Rows from block 2 of a small self-supervised image encoder, named by matrix and row number. Rows with one number within an expert belong to one neuron, the router's apart. Each number is 128 + 24 x the weight over its row's rms, rounded and kept within 0 to 255. All counts start at 0. Numbers have three digits each.
After each expert's rows are labels from the 100 images, of 14976, where the router gives the expert most weight on average: "responds to" is what is common among them. Only what is clearly more common there than usual is listed. The data: microscope photos of single blood and bone marrow cells.
# router: router (model.blocks.2.mlp.router.weight, 8x128), inputs 0-127
# gate: expert gate (model.blocks.2.mlp.gate, 8x128x128), inputs 0-127
# up: expert up (model.blocks.2.mlp.up, 8x128x128), inputs 0-127
# down: expert down (model.blocks.2.mlp.down, 8x128x128, transposed), outputs 0-127

# expert 7
router.7:116104144167158137135119103128105126118126148089134096131096133143087131100128144091115116127178060093116186110117135127148136153121114097161064118124122173120131137126124121155113169143134161142130135131142154152156137118105126117129159122131136127102145075145110112191111109136137149097106128117128067141113103093119141131138128119153144111159175143126098130161102129130165135075154
gate.0:103109115082089131125148147115136078149171132109147124131115139111103088170126143122134141141104157147108114161137139114114143144115122145093108097129156157129124111116117178145112127123157156125099141111111126165105102102169136125106138093095111174135146152157082147157205170145121119138110138120141124098149102123145140094068148142116146142088132135124126149134106133116131096134194
up.0:164130102117138159146158178141124094126131142109133122137177125142125146128170078114100126138105146183086068128153133105122090122123133153143114128119086121144145079137166117184135153117129133132122106097090149119151077130147101080142107103120113156168120167122107137091112130101131114121095077155130154113114134137140124141125133116133119187108117102138149123117098142143146143152106
down.0:086168167122134097132107095140165115151154144120128133115158108157169110185181155158145141125118105142119119091134123112117168121100116136119075097099149134088133161101117128104104176148123130103129152137119131140131150104097115137130131107111104120133155103157109105139151162127120108116163147133167113143142152149137111145150149107178072101138103173170107090133122098124116098124141
gate.1:093115127149152106131199095127143139130113104150136145103159085122144141137149086139154163140095087160114099131134141139089115157131135132132137120145117115115097129076115123107159121131130154119132123151060091147146071118169137137136119118126132156128118166113098117095129107108159128110175134133139122133163105130107112121105186128134157148076130148105121154092120122088121091159143
up.1:135123179151151170128102139113150143139102138169145155126117139151131119097117106145121118143138096143143098131139183172145134118151128109122139145172085081131158100132177101156103123092131135111138102106118098107142149123100138129140120122138160161129074172113108137134111113116160130115086169130119115133135149124206095141113150159148114162116116135146113157124078145095123117146094
down.1:158136146115151123086145102110150131139123137154108153135164103130128128138077096141127127109166139142112123109094115160114167131144118114140080094119137135139130120124212128136116105090137102142103146136135151095119126168138166141132158118108127157156147098138155120108118161099160170168132117137088168157124071130120122112130139130138054124144161082147157110119117141108114120116102
responds to: cell type: erythroblast

# expert 4
router.4:094160130148111116086143154136118134135112123104127126120096155071122145101136131149161142150155100100113189151116127116081184144128088142152106112128158176111105147134115088113139151151145134126124140139185146119132107140130124137128152150136161117104100079142111121142122142104143130140114116069133088115149102153119118091150112114159139106167161152134119123132138134119132143047139
gate.0:142124106083125126066100130126097125121117082146119105136129133112138149106127172177122087154153161110142148151133158131101153150097134169178146148153154124110057148157094088103130122137132093094153159136123143127130131132130127112122121156173121099126101144115131160115112158102112136150103105144137120152130117133121120145152072092144120130154145174129137125105157131109086167165119
up.0:157150106115144139139121127168151139113115148088128112127124127137101144157178113117109132094133117108097200119079106070113172139110106129113138091078135193127132153128147129093135088127113118103128141104203159107157114166122125133156138161104104127159137105141148107144133138142140114153081127123127134116116132094164152127102146115112114122112129082117133144138154139146138094122155
down.0:106122110136145123121133099103132104189128099113101144114093110079072116161111186159127147163122131105162137184146137137108136145135151161163121100152137129145129138124074079152111096168154142139132144177154127132096105126172139087104132146127128134089114113141109128122115115119136176110118166130112096143128128147107127103135105120179137112163154116127138104153125132134128162092128
gate.1:123168132159100148163134138127134174116138126084097139150147066139138173137123087105136124083134133110136119081121092094134091119135152149111083114104095130174127107127152118140131139148115096134103066124155131079136168156128134145160120136127174158172085135104155148124119116160141147124119115134119172094136128138131157137116141134111138123161108100093138138139135091162108120099120
up.1:153122119101102117110129138110127121179147130135138126093111154172134127148146157146089123116121153133110061147147103103169130097131164147086140108139149087075145126124115162126117112107109103157132154124094124155106123104095179125097142083106114137128172119149113110151123149190092125119174130139111112158112123122139110128104130130102142101116092136132155103113111138098169130163173
down.1:085125105153175117108137119137141086121098117130118136136067121105138129112138159106168141151130117119147119130142183107133139171143112086113141134124100135111137133124054125119122143135156162145138141153152111124093156079110141155118171098122141132079148118131124096121169121144151162114112183113139071150163116120076122124126116118184150135125159142120125082129123148135131132115133
responds to: cell type: erythroblast

# expert 5
router.5:147120093122133150143141123160125135172111129147136191117132128128142131153125109128097106108079142156173077116167100130148104131118194126136187123136098106131100089106116123118137095100108124126129095118120090102108136112170152115133081129144118095128134179104134156111150112128107129176160135150141158114151116122142125114091117123123121150096098095120132173086148126128122146170117
gate.0:152151089161127118105143094114114181137117103135156157114104090112096141085120150148128140129133109146125139119145152159095119137172116139145135154127148128142123098108146127132131109110132117140148165167124099132090118113116093120104117102109182176107127105126147104135152140098169128139189159092143163090109123097105099096124160162102184137172122132125113148110166110131108087121115
up.0:136141143167159139114112091137131103099140135151096150152083148123125127121129100088150141111148126144168109140136127153098142138113099103130155122140092124139132097141144099163116114100150087147098119114155154105162128122092125152085158116148099085115129139098145163120153088093165141152107144147139114160114078102123118150130115148153102160129108058179112113134083118132123150145089
down.0:106164153127102086126149126139119091151139109125139140133123085160166109162157156122109123124137156132130121133131086124128092100109135155125131107133118140096130173095102127107084150141177073102103140159079138125081148102127099100112092126106130101122121132146155129155129147133108129146186087070157118118116138145147152124141114110096190168103133163144146132111147140108135118130140
gate.1:109142139097110101152149159102149121168155143130155190118140120084170123174126083090126137143149143140120094102137164113146107131093172141134125136117120109129099086107134142108129157126134124134112136095134149150109125113169156163146125111120135138114129138184099146136147108135094136141209122109148140075143142147101089119095121127149175118110146123138131095119122132094119175115121
up.1:143132137155153161115112087150118125107122125149124138134099140130102085104168126152133130101146107125089154161122077120089159149189127121132117113113149137164174133111138097104126131137140119144141132140149139102146165143128096128149138129159095156169103081100149134131103160104152096091083127100107091133077122062129157115106136158109159118147156078130151135130126114139123144111120
down.1:134106165115122102131143113117157116160138116166124137126104151138121153165124116127129103156143123132167125125117118151095163148138134120177105146141152165088110145161138087129109134135111096140113096133151108117104128113097162078129091134141079168107094122085146144143114129099155130178105142195139131146115095109132110125078122119115097098133174126158099101136166124148167112165121
responds to: cell type: artefact

# expert 0
router.0:176151134121173122122124091106154087116129139117107100148122107109136118119095166148162100121186126105078160148112161122131139129106086129110145127155155149153146153149150174144173101175152157112101108169139113134144158134100116089115144137136140159143169152156124111141152159117116086126127114080114150116137170104107136139101137148146126135136122149123134098139104147113079106095146
gate.0:129096111206097142115139109113125101106124171133117135109161117135141094118132132094153075172135120105173121143152132119113156125110136120162133132146138138107145129084189060147125115133074116099161134102119090118131081143158118123168123085120149102098105150161130144137098132136134137119138159136135119142137090126127156133150153125153119139121103106106146136106130118153103112179103
up.0:136154154122167142157097142152140117106148116125125093152138140148153108098146099105138122127091116073097141149150131133154105170114138112138139114126111141167160112099132136115109143110142110109150132108087099091092173140109144123123072116180132105151138099072138114069127137135125161098139091135119131142157119132108153120084136130127143109107140160159152150115176129144152099073106
down.0:126138118090116115133132116113099111102093138134149120122201131111154145117142145114106157116080151145179150115152103119117132139135170145114139171150115144146118143157150093135128150126122103084165115099124100093102135157169094113107098114111102135117103132106170148131098104146136148072146165096136129076181183145125127100139144130109124119103122129098131151125138146094119139150085
gate.1:148141125157126129155125089108098150129138115147103111104090092165127144097125162140125086110173115115160132089112162143120139115098139120166139122109134112132111109173127110116154101164182100124128124120160131097096160135087156144141144147114179149113143116095171117097156120124134141142135123118130111096123161122136131106137128078095117136189149086115106097094157170098130099104123
up.1:191122086097127148104101161104109119133165128137140122096121141135140113110148133148123086099137175113121120128122145099142102123098153111107117157121144080123139131106167150096129076156141111115140132149116134104144134180119122138161098152120153110113138140156138108142138114138109070117186121097126158122116127141138100132131068137100143124173159153096131115114124155077091133153084
down.1:145130110129136191129105107154093119097140116174120126136126114126102129125139131140117138121145098122115151104115164126121128158144094112112131159150130133110147129123099166144124132096142124147128061117118130077145180117109098076140121129147128116143151101115167118136130099100134164090126169177121116164139137127126146133141117123144051124139072135124107164148131153180152143123182
responds to: smear: peripheral blood; cell type: platelet

# expert 2
router.2:100131141140124101163114141162118155111116134132137114136164149154140125131144132152122131110084079130151162116133142156110121100173096158148172158080150171110132139135085138149101165121140134122154127116108100129083118094112083129128155088129142149086116069121111120093141111111112099114105099131098082145142135148166121131149153131125141130124103107154094112167169127148175130090118
gate.0:178122129152183106158170110111138116115124110111136140143169096134145118124122082081115150087123091166117093131132118131130123130142149073131158119107100115106110056133147129158133119095155140175106106149110113103133189112112129094156110085093127122159129107131131129130135149114144139130174148119146140128150089153104110137108146117174119120121131122089103093095131117108115141104126
up.0:115149093154063153092061167109154131147153121134089128145130098125077133120151143132143124146148160106129075174134122106142133137128119168141110097145107114085135149156097103088145137131115065127138113149147096125133133112157125126112158146137120163113144110099136134107138136148139128115130113132110131129101146127087173139099096117114133124181126152141153138136177121167115146094097
down.0:108110077137150129147112105152165175148143144117135113129146146136119139134111124130155143110070112147123168094110131120122137159154152150135121145118163162110098111077108152075128109155126118122174130078123146099129109138146114144143169116081126129137128088127125115122186121149138130119130110110148114116126133129139136095096119150154203091116142184140100125133181109128109096106114
gate.1:126119119100147114160104125107116128140143156106115126112133114113136086144135113091117116107147131124092096129123108118144126106051134153131095127161093089185143128099116126120134142177131154149135117119113154155159125127164168143116152150162142095169130130145104152148105141160109147104121147118171077109129142135090123146098091107139119146110163199095165155118080118111134123131120
up.1:176117122107141114176118107113116138142154155105106117099121128099116118141156117087128135130157143127107102148103090106162098107091158132117074134162105066156113138106122158111128138153115153147113109118112184179164119132136164133139158164141113140132132128150092134176105138156106174084135150113150101115124149106081131128105102104156134130102143159105137157099104108103122108128127
down.1:110143126144099117083141163108146155117155139152150125123132111111122129096107125182152139126133134116136134197130140144119150125173106123120154150158143108091115122118133133131106125124141102110148113183112096129093142114147086139141093103136182136139132130121059141128129141138139120098170161114120128157115163142113093136165168117123049107141090140126119162127128138103080134151106
responds to: cell type: erythroblast

# expert 1
router.1:165110128115138130145110142147089147104112127110128118176146149125139143114147146120115089085102111085170177135111130131165139118158123163150131155103091167162139151112114105132122084162130121092152108120128112053107152167141119090138088147162143122167097110082175107103100172123157146127106137105121127120142093131126143120136162121103135135115119097094118144143168126123116120138131
gate.0:144124142143118113140176144091126152120154173099137086138176142143173183146103169141133079103130099134143130121165153125129124116125131133113124165100090119117086125108167117123138114122105146126111097092076135124123076131154134109116074127142146159127148148174128157116151116182094137116141114102135162112099108143146127110123126136097134140148111111132124126185130115135132071143122
up.0:084113129148172123122114096167084159146107057153126138120129122129109093081146129103117133118119163126066138102163110135096141157160132128182093126141153126161188127139173148134113137098108126118118118114123133153146129163083142139142134092117101117119140095153124174106100117106137095118144124152098127151108130099113143139131124095129138101098126115116188118133132129143127135093118
down.0:119114158097099102101121123105107116158152083134146117070144128067122130128145153102116142152150149131126090122105147129140159092143164140120119107163140097119121114132091176103174161179118148112156096126108140139108140155154163148120163091114162083143140119105175136153146129157127118132152142122133132071125132153148129115104107153129130168115139134088111121082163146102114128126117
gate.1:117122138114152160143115135121117071117084141158114134114130116090121115142108108109136125125094110099116136146101104113137161150147099091105117144134125124151115116142222139129129100085137140163112165118131119122121140133109143154150167088096099130129149144181163162137147146064127140167154132122138137130154091129155111117122175128145145136111149116176111100123072114105102134125138
up.1:111153171129083110121107093161122148114148099127115113127151159119140088126121141165151112159152157127107139122129144115082132146101151124118087083141143136121159119137135138096090160179124096105125118131124189135161116179125114142123071172133135109130076112133122152142092123128088122116129067123101137124102145135179110123151109118169131149130141164096126114130141118122106144119163
down.1:098120126076153143109112098121139085104140133145122122171101110131135146174168166115150121163146128101126121143122156130123125164151104093130144162108126110125130145173103108127114088123105124120124146126164075127191150120120146186105164152117115159134147133142119121127129118118168127133065100152135129123099134121121092153109084136113147163119165106126162119116148147170098115157095
responds to: cell type: lymphocyte

# expert 3
router.3:101105132122127075128141114087112144110087096105140100136135122162141147139139126115157132138169092130121181145096134159120156101143080113149091143117156153153109163121141123097132169152111111154144134160127134165132126116118124132148173120122120152159132104142136129145093131113121081089137118080122127149109127152154118138193155097066124084154116172138097116137124115161125130116160
gate.0:166138166143128117130151163107164135136103166114147121103122132096171144163151127114106088109112124166099131128140124118132138131113126136119131156103129100140074123110134044111182155117118116137118136076140139208150113141120142124089129143154136138140115123158147113103165089127122119144119125131155107071144143103142096113140093129156110168139130122164141128117078118149117135119111
up.0:138143158132142130140128118147141099156082124119162119113141134147145181157176127096080127119141111202136147098135122144140148143170152137111131125051108132115103135121170082117153104130092095114097105111167137129145095136156144127146125163156080164138124089160109146108166099108158122173093127114142095100112101130146123092141123143115137115113131129129120104110128117130114130138114
down.0:124126156098118140113134137098157113118122114139152151131130139123147157157114133105134143122122152102194120086130155141138157149091154112104156125132111090131123143157172068141100080100097093089115149140132105112086163180132118123146103090145114107099131156123088146158150135118123124137125169114175133171157121117118082131151111120132077145116128150098102123151116129094091127134100
gate.1:146145118124152124136124147150138129142143187129157130093137099092121096148148081087098141112147138175102077109163111110144110129147153114141121101096097110148128069150124117168148133077126128152094147114152158136160131110103144110118128121127074111168132115122092140121141121124120158131137154144139135102104132072100125116137097148148148149135108123137140123109125083105136208119137
up.1:089152137125079122111092116140141125129169112144094125146140101119120097133127117167152126144129140080087151179118086095146151099121130128131108121141125153109114165116164145052101171135135090105140126173123132139114133126132104170102135119126117068108162111115140121095132168135110124135148124137144129126151103151173153144133157119092128144134092184140137130117123116102166141104095
down.1:101122157134178121143107129124142127136183115145137101110159148155155125105109089121158124117134119108115093126139110116119129119087126113145145106146103104107072138128091147106146161148145154118105120140070135131142139108115138132106144135162119085173103102162108104127093130148083100130124100130114115141135084186094132187141150111133156108160151118117163111146125155135184166138117
responds to: smear: peripheral blood; cell type: myeloblast; cell type: lymphocyte