config.toml
model = "self-supervised image encoder"
dataset = "microscope photos of single blood and bone marrow cells"
train_examples = 194171
image_size = 32
crop_scale_min = 0.3
horizontal_flip = true
translate = 0.06
color_jitter = 0.4
cutout = 0.25
method = "simclr"
arch = "vit"
norm = "layernorm"
norm_position = "pre"
hidden_act = "swiglu"
head_dim = 64
fused_qkv = false
bias = "qkv"
qk_norm = false
parallel_block = false
moe = "expert_choice"
num_experts = 8
moe_every = 1
expert_mlp_ratio = 1
experts_per_token = 2
shared_expert = false
patch_size = [4, 4]
conv_stem = true
layers = 10
width = 128
positions = "rope"
pooling = "mean"
projector_hidden = 512
projector_out = 128
projector_hidden_layers = 2
temperature = 0.1
residual_init = "scaled_by_depth"
optimizer = "adamw"
learning_rate = 0.0015
beta1 = 0.8
beta2 = 0.999
eps = 1e-06
max_steps = 7800
batch_size = 128
epochs = 5.1
lr_schedule = "wsd"
decay_fraction = 0.4
final_lr_fraction = 0.05
warmup_steps = 390
weight_decay = 0.1
Rows from block 3, named by matrix and row number. Rows with one number belong to one attention dimension. Each number is 200 + 40 x the weight over its row's rms, rounded and kept within 0 to 999. All counts start at 0. After the name is the row's rms in percent of the matrix's.
# q: attention query (model.blocks.3.attn.q.weight, 128x128), inputs 0-127
# k: attention key (model.blocks.3.attn.k.weight, 128x128), inputs 0-127
q.34,120,256,207,189,176,161,212,229,246,194,187,161,220,169,164,191,122,182,164,202,191,116,232,188,212,227,239,293,168,148,168,214,287,257,148,152,223,137,179,146,150,284,209,145,197,243,155,219,200,188,157,152,246,191,209,252,220,208,221,182,190,204,256,204,179,145,172,188,235,307,250,171,200,220,214,181,225,179,180,189,262,186,229,135,168,204,237,216,288,177,231,176,196,223,167,220,141,162,201,187,262,246,175,221,207,208,248,243,200,203,191,241,110,183,223,170,200,186,87,225,249,191,211,174,261,234,135,175,267
q.35,116,170,202,299,262,228,248,241,220,146,168,181,229,212,186,303,136,210,187,136,158,198,217,233,228,121,252,264,144,108,161,149,253,201,211,188,183,185,248,217,158,225,160,208,196,222,201,165,221,169,157,161,157,189,133,143,193,205,176,185,258,205,212,160,162,236,229,154,236,318,229,240,190,237,186,180,208,187,221,154,160,195,213,150,173,219,274,204,270,205,208,292,183,173,122,175,183,213,236,235,234,245,177,166,190,206,177,186,186,259,148,185,197,193,211,160,150,241,140,158,224,197,172,164,255,190,234,216,239
q.36,107,216,207,165,121,194,164,250,216,187,202,174,229,147,179,178,172,247,161,185,253,195,199,228,154,246,200,278,204,189,136,224,253,184,151,187,292,197,161,191,226,205,274,126,290,129,83,195,175,232,170,213,235,264,222,246,232,254,248,186,154,245,191,238,190,211,181,201,266,272,271,209,180,226,227,174,170,199,208,214,196,170,204,198,184,249,219,249,276,209,222,180,228,118,180,123,153,177,208,163,281,211,225,243,167,207,231,168,232,247,213,177,161,210,210,247,221,178,178,175,116,179,214,201,257,164,157,203,171
q.37,078,241,230,155,151,108,216,78,166,195,141,166,196,240,224,161,215,162,243,165,134,144,155,184,207,187,146,192,244,275,207,248,252,275,184,178,182,175,203,177,254,203,177,238,157,206,270,185,215,158,267,201,171,221,228,215,192,180,211,239,157,163,232,171,212,223,194,180,239,169,181,150,220,232,249,240,274,171,144,166,292,180,205,227,210,125,185,166,253,208,125,203,196,223,234,254,307,240,174,178,193,240,184,162,200,164,185,216,164,241,162,174,142,228,255,202,220,167,174,248,210,153,245,202,136,215,191,167,181
q.38,069,191,209,196,198,198,237,213,254,235,187,181,158,199,223,245,263,151,160,187,154,164,208,186,213,111,243,201,167,210,271,198,239,163,209,210,227,227,218,208,235,239,176,212,240,169,180,84,196,202,203,207,242,206,145,188,172,229,242,242,193,292,199,116,196,196,141,185,190,188,184,258,261,220,202,141,138,217,241,186,136,202,245,176,144,215,208,219,256,240,273,215,188,131,162,170,286,247,256,190,190,149,210,208,160,216,99,141,202,180,208,231,238,209,136,186,213,172,222,139,264,190,177,168,251,174,214,202,316
q.39,083,146,226,89,176,247,193,147,165,296,184,214,138,186,239,158,261,190,224,193,182,266,201,148,258,193,181,218,210,171,205,183,185,208,180,169,221,180,191,170,188,176,216,156,266,162,175,185,203,217,198,226,218,251,173,222,204,177,240,134,166,210,228,205,267,168,228,162,201,208,208,181,184,282,194,253,263,221,173,190,196,196,186,165,96,264,183,187,269,138,230,133,194,211,111,171,260,229,138,179,118,199,202,165,185,118,205,169,214,167,190,185,204,210,179,227,213,175,149,229,203,225,283,213,168,218,217,250,321
q.40,106,152,257,245,211,168,230,230,212,254,261,276,203,137,208,281,185,171,190,246,220,200,194,196,153,237,182,230,218,247,189,142,217,181,200,205,254,220,136,215,145,170,231,167,213,155,184,128,180,264,184,202,257,206,176,229,181,183,183,149,153,217,211,256,149,105,182,161,209,170,196,135,192,218,192,198,112,229,203,181,234,162,286,191,212,214,204,205,232,216,227,297,228,172,192,114,154,189,235,250,224,177,225,238,207,203,204,237,248,202,230,197,261,131,148,159,182,212,227,146,204,335,151,179,226,156,159,179,188
q.41,078,253,245,129,147,147,218,187,208,219,188,179,187,199,222,159,262,162,173,202,184,119,124,167,304,180,173,222,178,169,219,140,178,189,172,202,223,166,244,167,191,232,161,181,143,169,250,163,182,173,193,223,222,184,164,194,278,187,209,222,237,162,215,184,266,200,178,263,254,201,187,188,242,230,278,213,261,220,210,224,279,167,259,194,129,216,192,213,256,181,196,193,216,210,221,198,295,205,91,188,161,210,203,189,215,169,121,188,226,225,197,149,192,206,193,234,258,210,191,201,223,186,272,191,124,116,209,201,312
q.42,083,197,205,247,159,216,172,239,228,171,165,271,238,265,200,249,150,147,210,247,284,166,214,256,106,225,254,202,217,238,153,135,207,180,219,212,180,201,213,237,172,179,164,239,265,241,208,236,162,236,218,173,204,205,202,197,157,192,166,161,179,229,171,217,176,244,170,179,157,213,160,198,165,238,137,187,196,237,237,146,188,198,262,300,278,166,179,148,183,225,154,240,191,238,226,165,128,183,257,211,238,221,154,237,204,246,143,217,195,158,205,229,143,210,159,149,195,246,282,190,181,198,161,145,269,234,176,186,81
q.43,061,186,256,246,98,163,174,223,253,193,229,245,201,220,200,196,259,178,236,207,285,152,187,242,190,260,205,173,191,185,159,167,174,179,329,131,236,135,222,163,195,138,151,192,236,192,183,181,181,222,165,139,184,224,195,157,152,188,205,167,273,222,136,229,144,192,137,220,164,140,201,174,216,236,178,219,217,169,185,171,206,181,233,238,205,132,160,221,196,235,142,232,208,252,265,137,243,275,154,174,185,223,125,160,139,170,171,204,204,213,260,197,162,219,204,233,177,230,214,189,242,130,205,179,209,107,189,253,204
q.44,061,243,164,97,237,234,213,172,246,259,209,243,176,162,246,191,240,207,241,197,222,274,207,184,209,243,159,173,198,199,179,243,163,217,170,189,241,195,169,243,156,194,284,181,200,190,215,257,247,282,204,166,233,186,192,192,129,232,184,151,199,161,256,235,244,217,226,117,150,165,161,210,219,165,183,207,224,193,224,263,164,253,187,219,214,186,214,186,115,98,198,248,175,256,197,216,179,158,222,213,164,200,220,185,222,128,197,242,201,173,243,191,215,180,189,224,151,246,210,192,105,268,190,345,170,244,222,248,222
q.45,064,207,233,258,220,167,161,184,251,174,214,249,234,230,237,199,175,184,176,189,311,194,160,159,172,202,177,155,189,199,178,158,225,252,193,196,172,243,143,200,241,239,190,275,109,205,237,225,202,141,213,119,239,199,164,233,231,240,185,192,218,202,249,225,193,202,193,178,260,273,195,185,164,182,184,181,182,142,108,232,160,204,248,218,308,147,213,259,219,227,232,248,196,178,236,132,204,189,247,190,208,211,245,215,248,202,281,235,201,241,159,187,145,207,260,106,171,186,189,188,145,153,132,166,191,188,197,185,96
k.34,098,181,215,165,212,177,167,216,184,235,226,188,243,227,264,176,199,243,235,180,244,126,153,263,253,122,148,182,140,264,226,157,154,140,177,169,242,183,173,178,199,197,167,214,192,191,201,222,209,127,220,301,202,183,166,158,179,171,235,155,242,216,179,227,157,200,203,202,189,113,189,206,205,137,202,221,197,202,216,106,191,262,239,255,190,139,209,200,185,218,236,213,175,231,164,166,223,262,155,103,124,227,151,227,216,235,197,196,121,127,240,191,245,285,209,193,209,254,209,198,191,202,256,240,204,140,154,128,248
k.35,113,178,179,218,182,198,215,207,189,181,106,183,253,244,206,138,133,198,228,157,192,126,128,171,187,193,132,218,187,173,209,234,229,233,180,230,161,136,245,214,170,297,238,193,175,220,159,246,130,215,176,291,197,196,211,184,198,255,172,156,191,170,214,208,207,212,210,260,210,248,246,178,173,223,228,160,285,249,286,281,227,177,273,218,189,178,217,276,216,109,209,131,201,239,152,248,181,218,164,164,122,181,207,214,236,202,211,188,168,230,161,133,208,219,174,245,274,180,179,179,177,162,220,184,153,241,234,143,194
k.36,097,191,172,148,188,198,256,167,101,229,215,199,176,241,181,131,221,175,211,178,214,188,198,172,229,169,217,142,194,173,190,189,198,162,220,190,190,187,261,143,167,216,211,218,135,217,274,269,166,257,271,252,174,274,105,145,250,125,96,168,229,224,214,169,149,222,168,175,193,123,174,230,257,221,158,231,235,219,187,202,207,246,143,226,263,156,231,137,153,243,184,148,176,154,203,177,250,231,208,177,163,212,222,177,229,219,223,197,169,204,160,133,222,300,242,261,174,228,230,201,193,166,230,171,198,205,254,253,225
k.37,094,200,205,211,268,183,160,215,251,213,216,203,201,202,147,267,190,181,205,212,170,208,190,254,177,188,208,259,226,223,155,274,179,201,186,265,196,229,213,193,171,231,229,201,269,220,188,98,211,186,139,127,222,182,224,208,145,225,196,157,248,197,219,207,165,196,191,109,233,243,215,179,106,146,200,225,196,160,174,128,179,177,194,139,200,241,212,201,300,175,241,246,205,220,189,233,154,181,267,246,324,210,192,201,123,202,250,188,202,182,277,175,150,200,184,148,136,166,175,175,233,147,156,182,222,162,109,257,190
k.38,076,203,179,262,196,219,221,229,222,139,185,207,243,216,275,172,168,146,261,187,305,184,252,225,159,234,161,198,193,237,168,133,185,231,228,227,150,219,185,284,165,208,226,162,221,230,156,116,277,226,229,111,219,282,160,223,221,212,171,242,202,196,238,196,141,165,283,151,173,241,158,165,200,155,275,171,242,216,185,229,143,209,209,157,160,155,169,189,238,238,183,167,243,148,171,173,191,221,225,203,211,203,202,132,167,187,192,146,195,256,157,232,301,233,212,208,187,192,180,186,157,179,154,123,197,134,221,163,191
k.39,082,217,183,115,191,162,197,181,157,255,172,206,237,282,188,125,192,287,169,196,216,289,268,225,240,243,180,195,268,161,167,233,169,258,197,203,191,230,240,190,267,246,171,177,238,247,229,177,202,237,212,255,167,193,227,237,165,224,224,223,194,152,189,182,263,178,201,150,160,177,163,199,148,149,179,168,215,117,225,170,234,192,156,221,284,102,218,207,100,224,206,188,206,236,193,158,119,157,144,187,164,247,162,204,169,228,263,206,180,200,204,216,171,299,233,213,149,194,258,195,178,189,165,196,199,236,215,251,169
k.40,127,138,169,225,201,179,140,212,191,159,154,198,184,246,215,203,148,231,181,166,188,210,204,160,191,226,232,114,207,176,263,251,203,174,250,173,175,202,262,191,294,164,193,206,212,174,226,205,150,218,217,246,163,211,152,159,145,194,217,259,182,279,154,153,242,283,190,268,183,159,228,301,199,180,158,174,237,230,204,278,120,152,173,201,189,141,170,271,200,211,223,181,176,104,181,156,202,231,165,198,206,174,246,156,226,189,150,170,219,270,159,150,245,287,204,233,212,203,227,189,162,196,171,154,232,224,286,179,226
k.41,088,206,193,173,208,164,159,198,218,277,194,155,211,208,135,152,220,236,170,205,240,204,237,257,238,237,152,199,145,217,156,243,170,218,232,252,206,235,176,142,270,266,204,136,240,238,202,176,157,226,230,161,160,199,216,176,166,244,214,218,193,191,147,171,131,188,188,140,242,211,182,156,147,271,206,217,193,136,207,161,220,222,211,291,232,178,221,164,219,169,247,129,199,238,223,149,257,259,140,194,243,192,191,260,173,272,298,200,186,188,221,194,61,211,194,192,142,200,207,171,211,140,157,190,178,186,120,224,162
k.42,083,211,174,162,190,268,191,183,228,177,187,228,198,217,255,203,183,129,232,195,214,182,153,132,206,213,230,221,165,226,184,160,278,142,228,110,216,197,245,258,218,213,147,213,206,153,144,213,263,202,182,219,191,250,131,233,204,161,175,200,275,185,219,183,244,243,218,242,284,151,166,207,265,186,154,105,175,178,207,253,219,193,165,178,195,219,150,225,236,144,120,202,192,182,168,146,182,256,178,201,225,219,250,154,157,201,105,163,241,196,160,209,256,99,214,234,282,176,214,177,148,172,245,250,233,253,205,169,231
k.43,068,190,224,173,198,221,231,197,241,172,214,210,188,214,252,152,156,175,201,236,241,153,184,254,261,178,194,244,207,213,152,249,210,207,232,199,226,202,179,232,197,220,180,204,263,177,108,178,271,152,142,151,211,240,192,259,183,182,154,155,235,246,184,157,217,183,189,211,227,192,195,180,168,192,165,111,225,189,214,187,181,155,207,248,182,157,185,233,162,147,119,170,183,235,200,152,170,287,172,225,244,218,206,210,148,171,212,144,230,269,169,142,129,56,175,201,270,200,202,217,158,94,280,234,238,199,138,214,162
k.44,059,180,218,183,189,224,175,150,156,129,205,217,234,187,133,169,163,286,159,177,184,229,212,273,213,185,182,201,173,169,141,179,230,185,180,190,188,202,249,282,223,164,178,198,169,205,253,264,189,203,207,213,195,185,224,158,189,243,254,277,212,198,200,202,325,157,157,209,216,254,182,208,199,146,133,186,207,150,207,222,230,217,204,245,194,111,263,251,158,169,234,268,163,172,204,209,201,148,221,126,144,251,154,186,250,140,236,178,162,176,224,203,205,300,251,253,236,210,210,176,152,311,174,244,191,199,204,155,233
k.45,058,184,222,161,188,217,282,248,209,156,194,178,191,193,194,249,162,146,243,166,145,147,170,206,149,182,194,180,236,179,253,168,131,206,273,228,226,203,238,211,142,207,182,191,207,148,195,192,140,233,216,245,200,230,271,138,151,105,180,261,213,255,235,193,148,257,132,164,240,158,156,198,262,292,191,147,214,166,218,211,229,200,254,182,184,212,156,139,194,203,206,172,181,218,199,283,302,223,152,203,239,182,255,211,187,277,167,222,220,140,177,240,202,208,154,263,201,208,211,208,172,226,248,141,229,191,222,107,194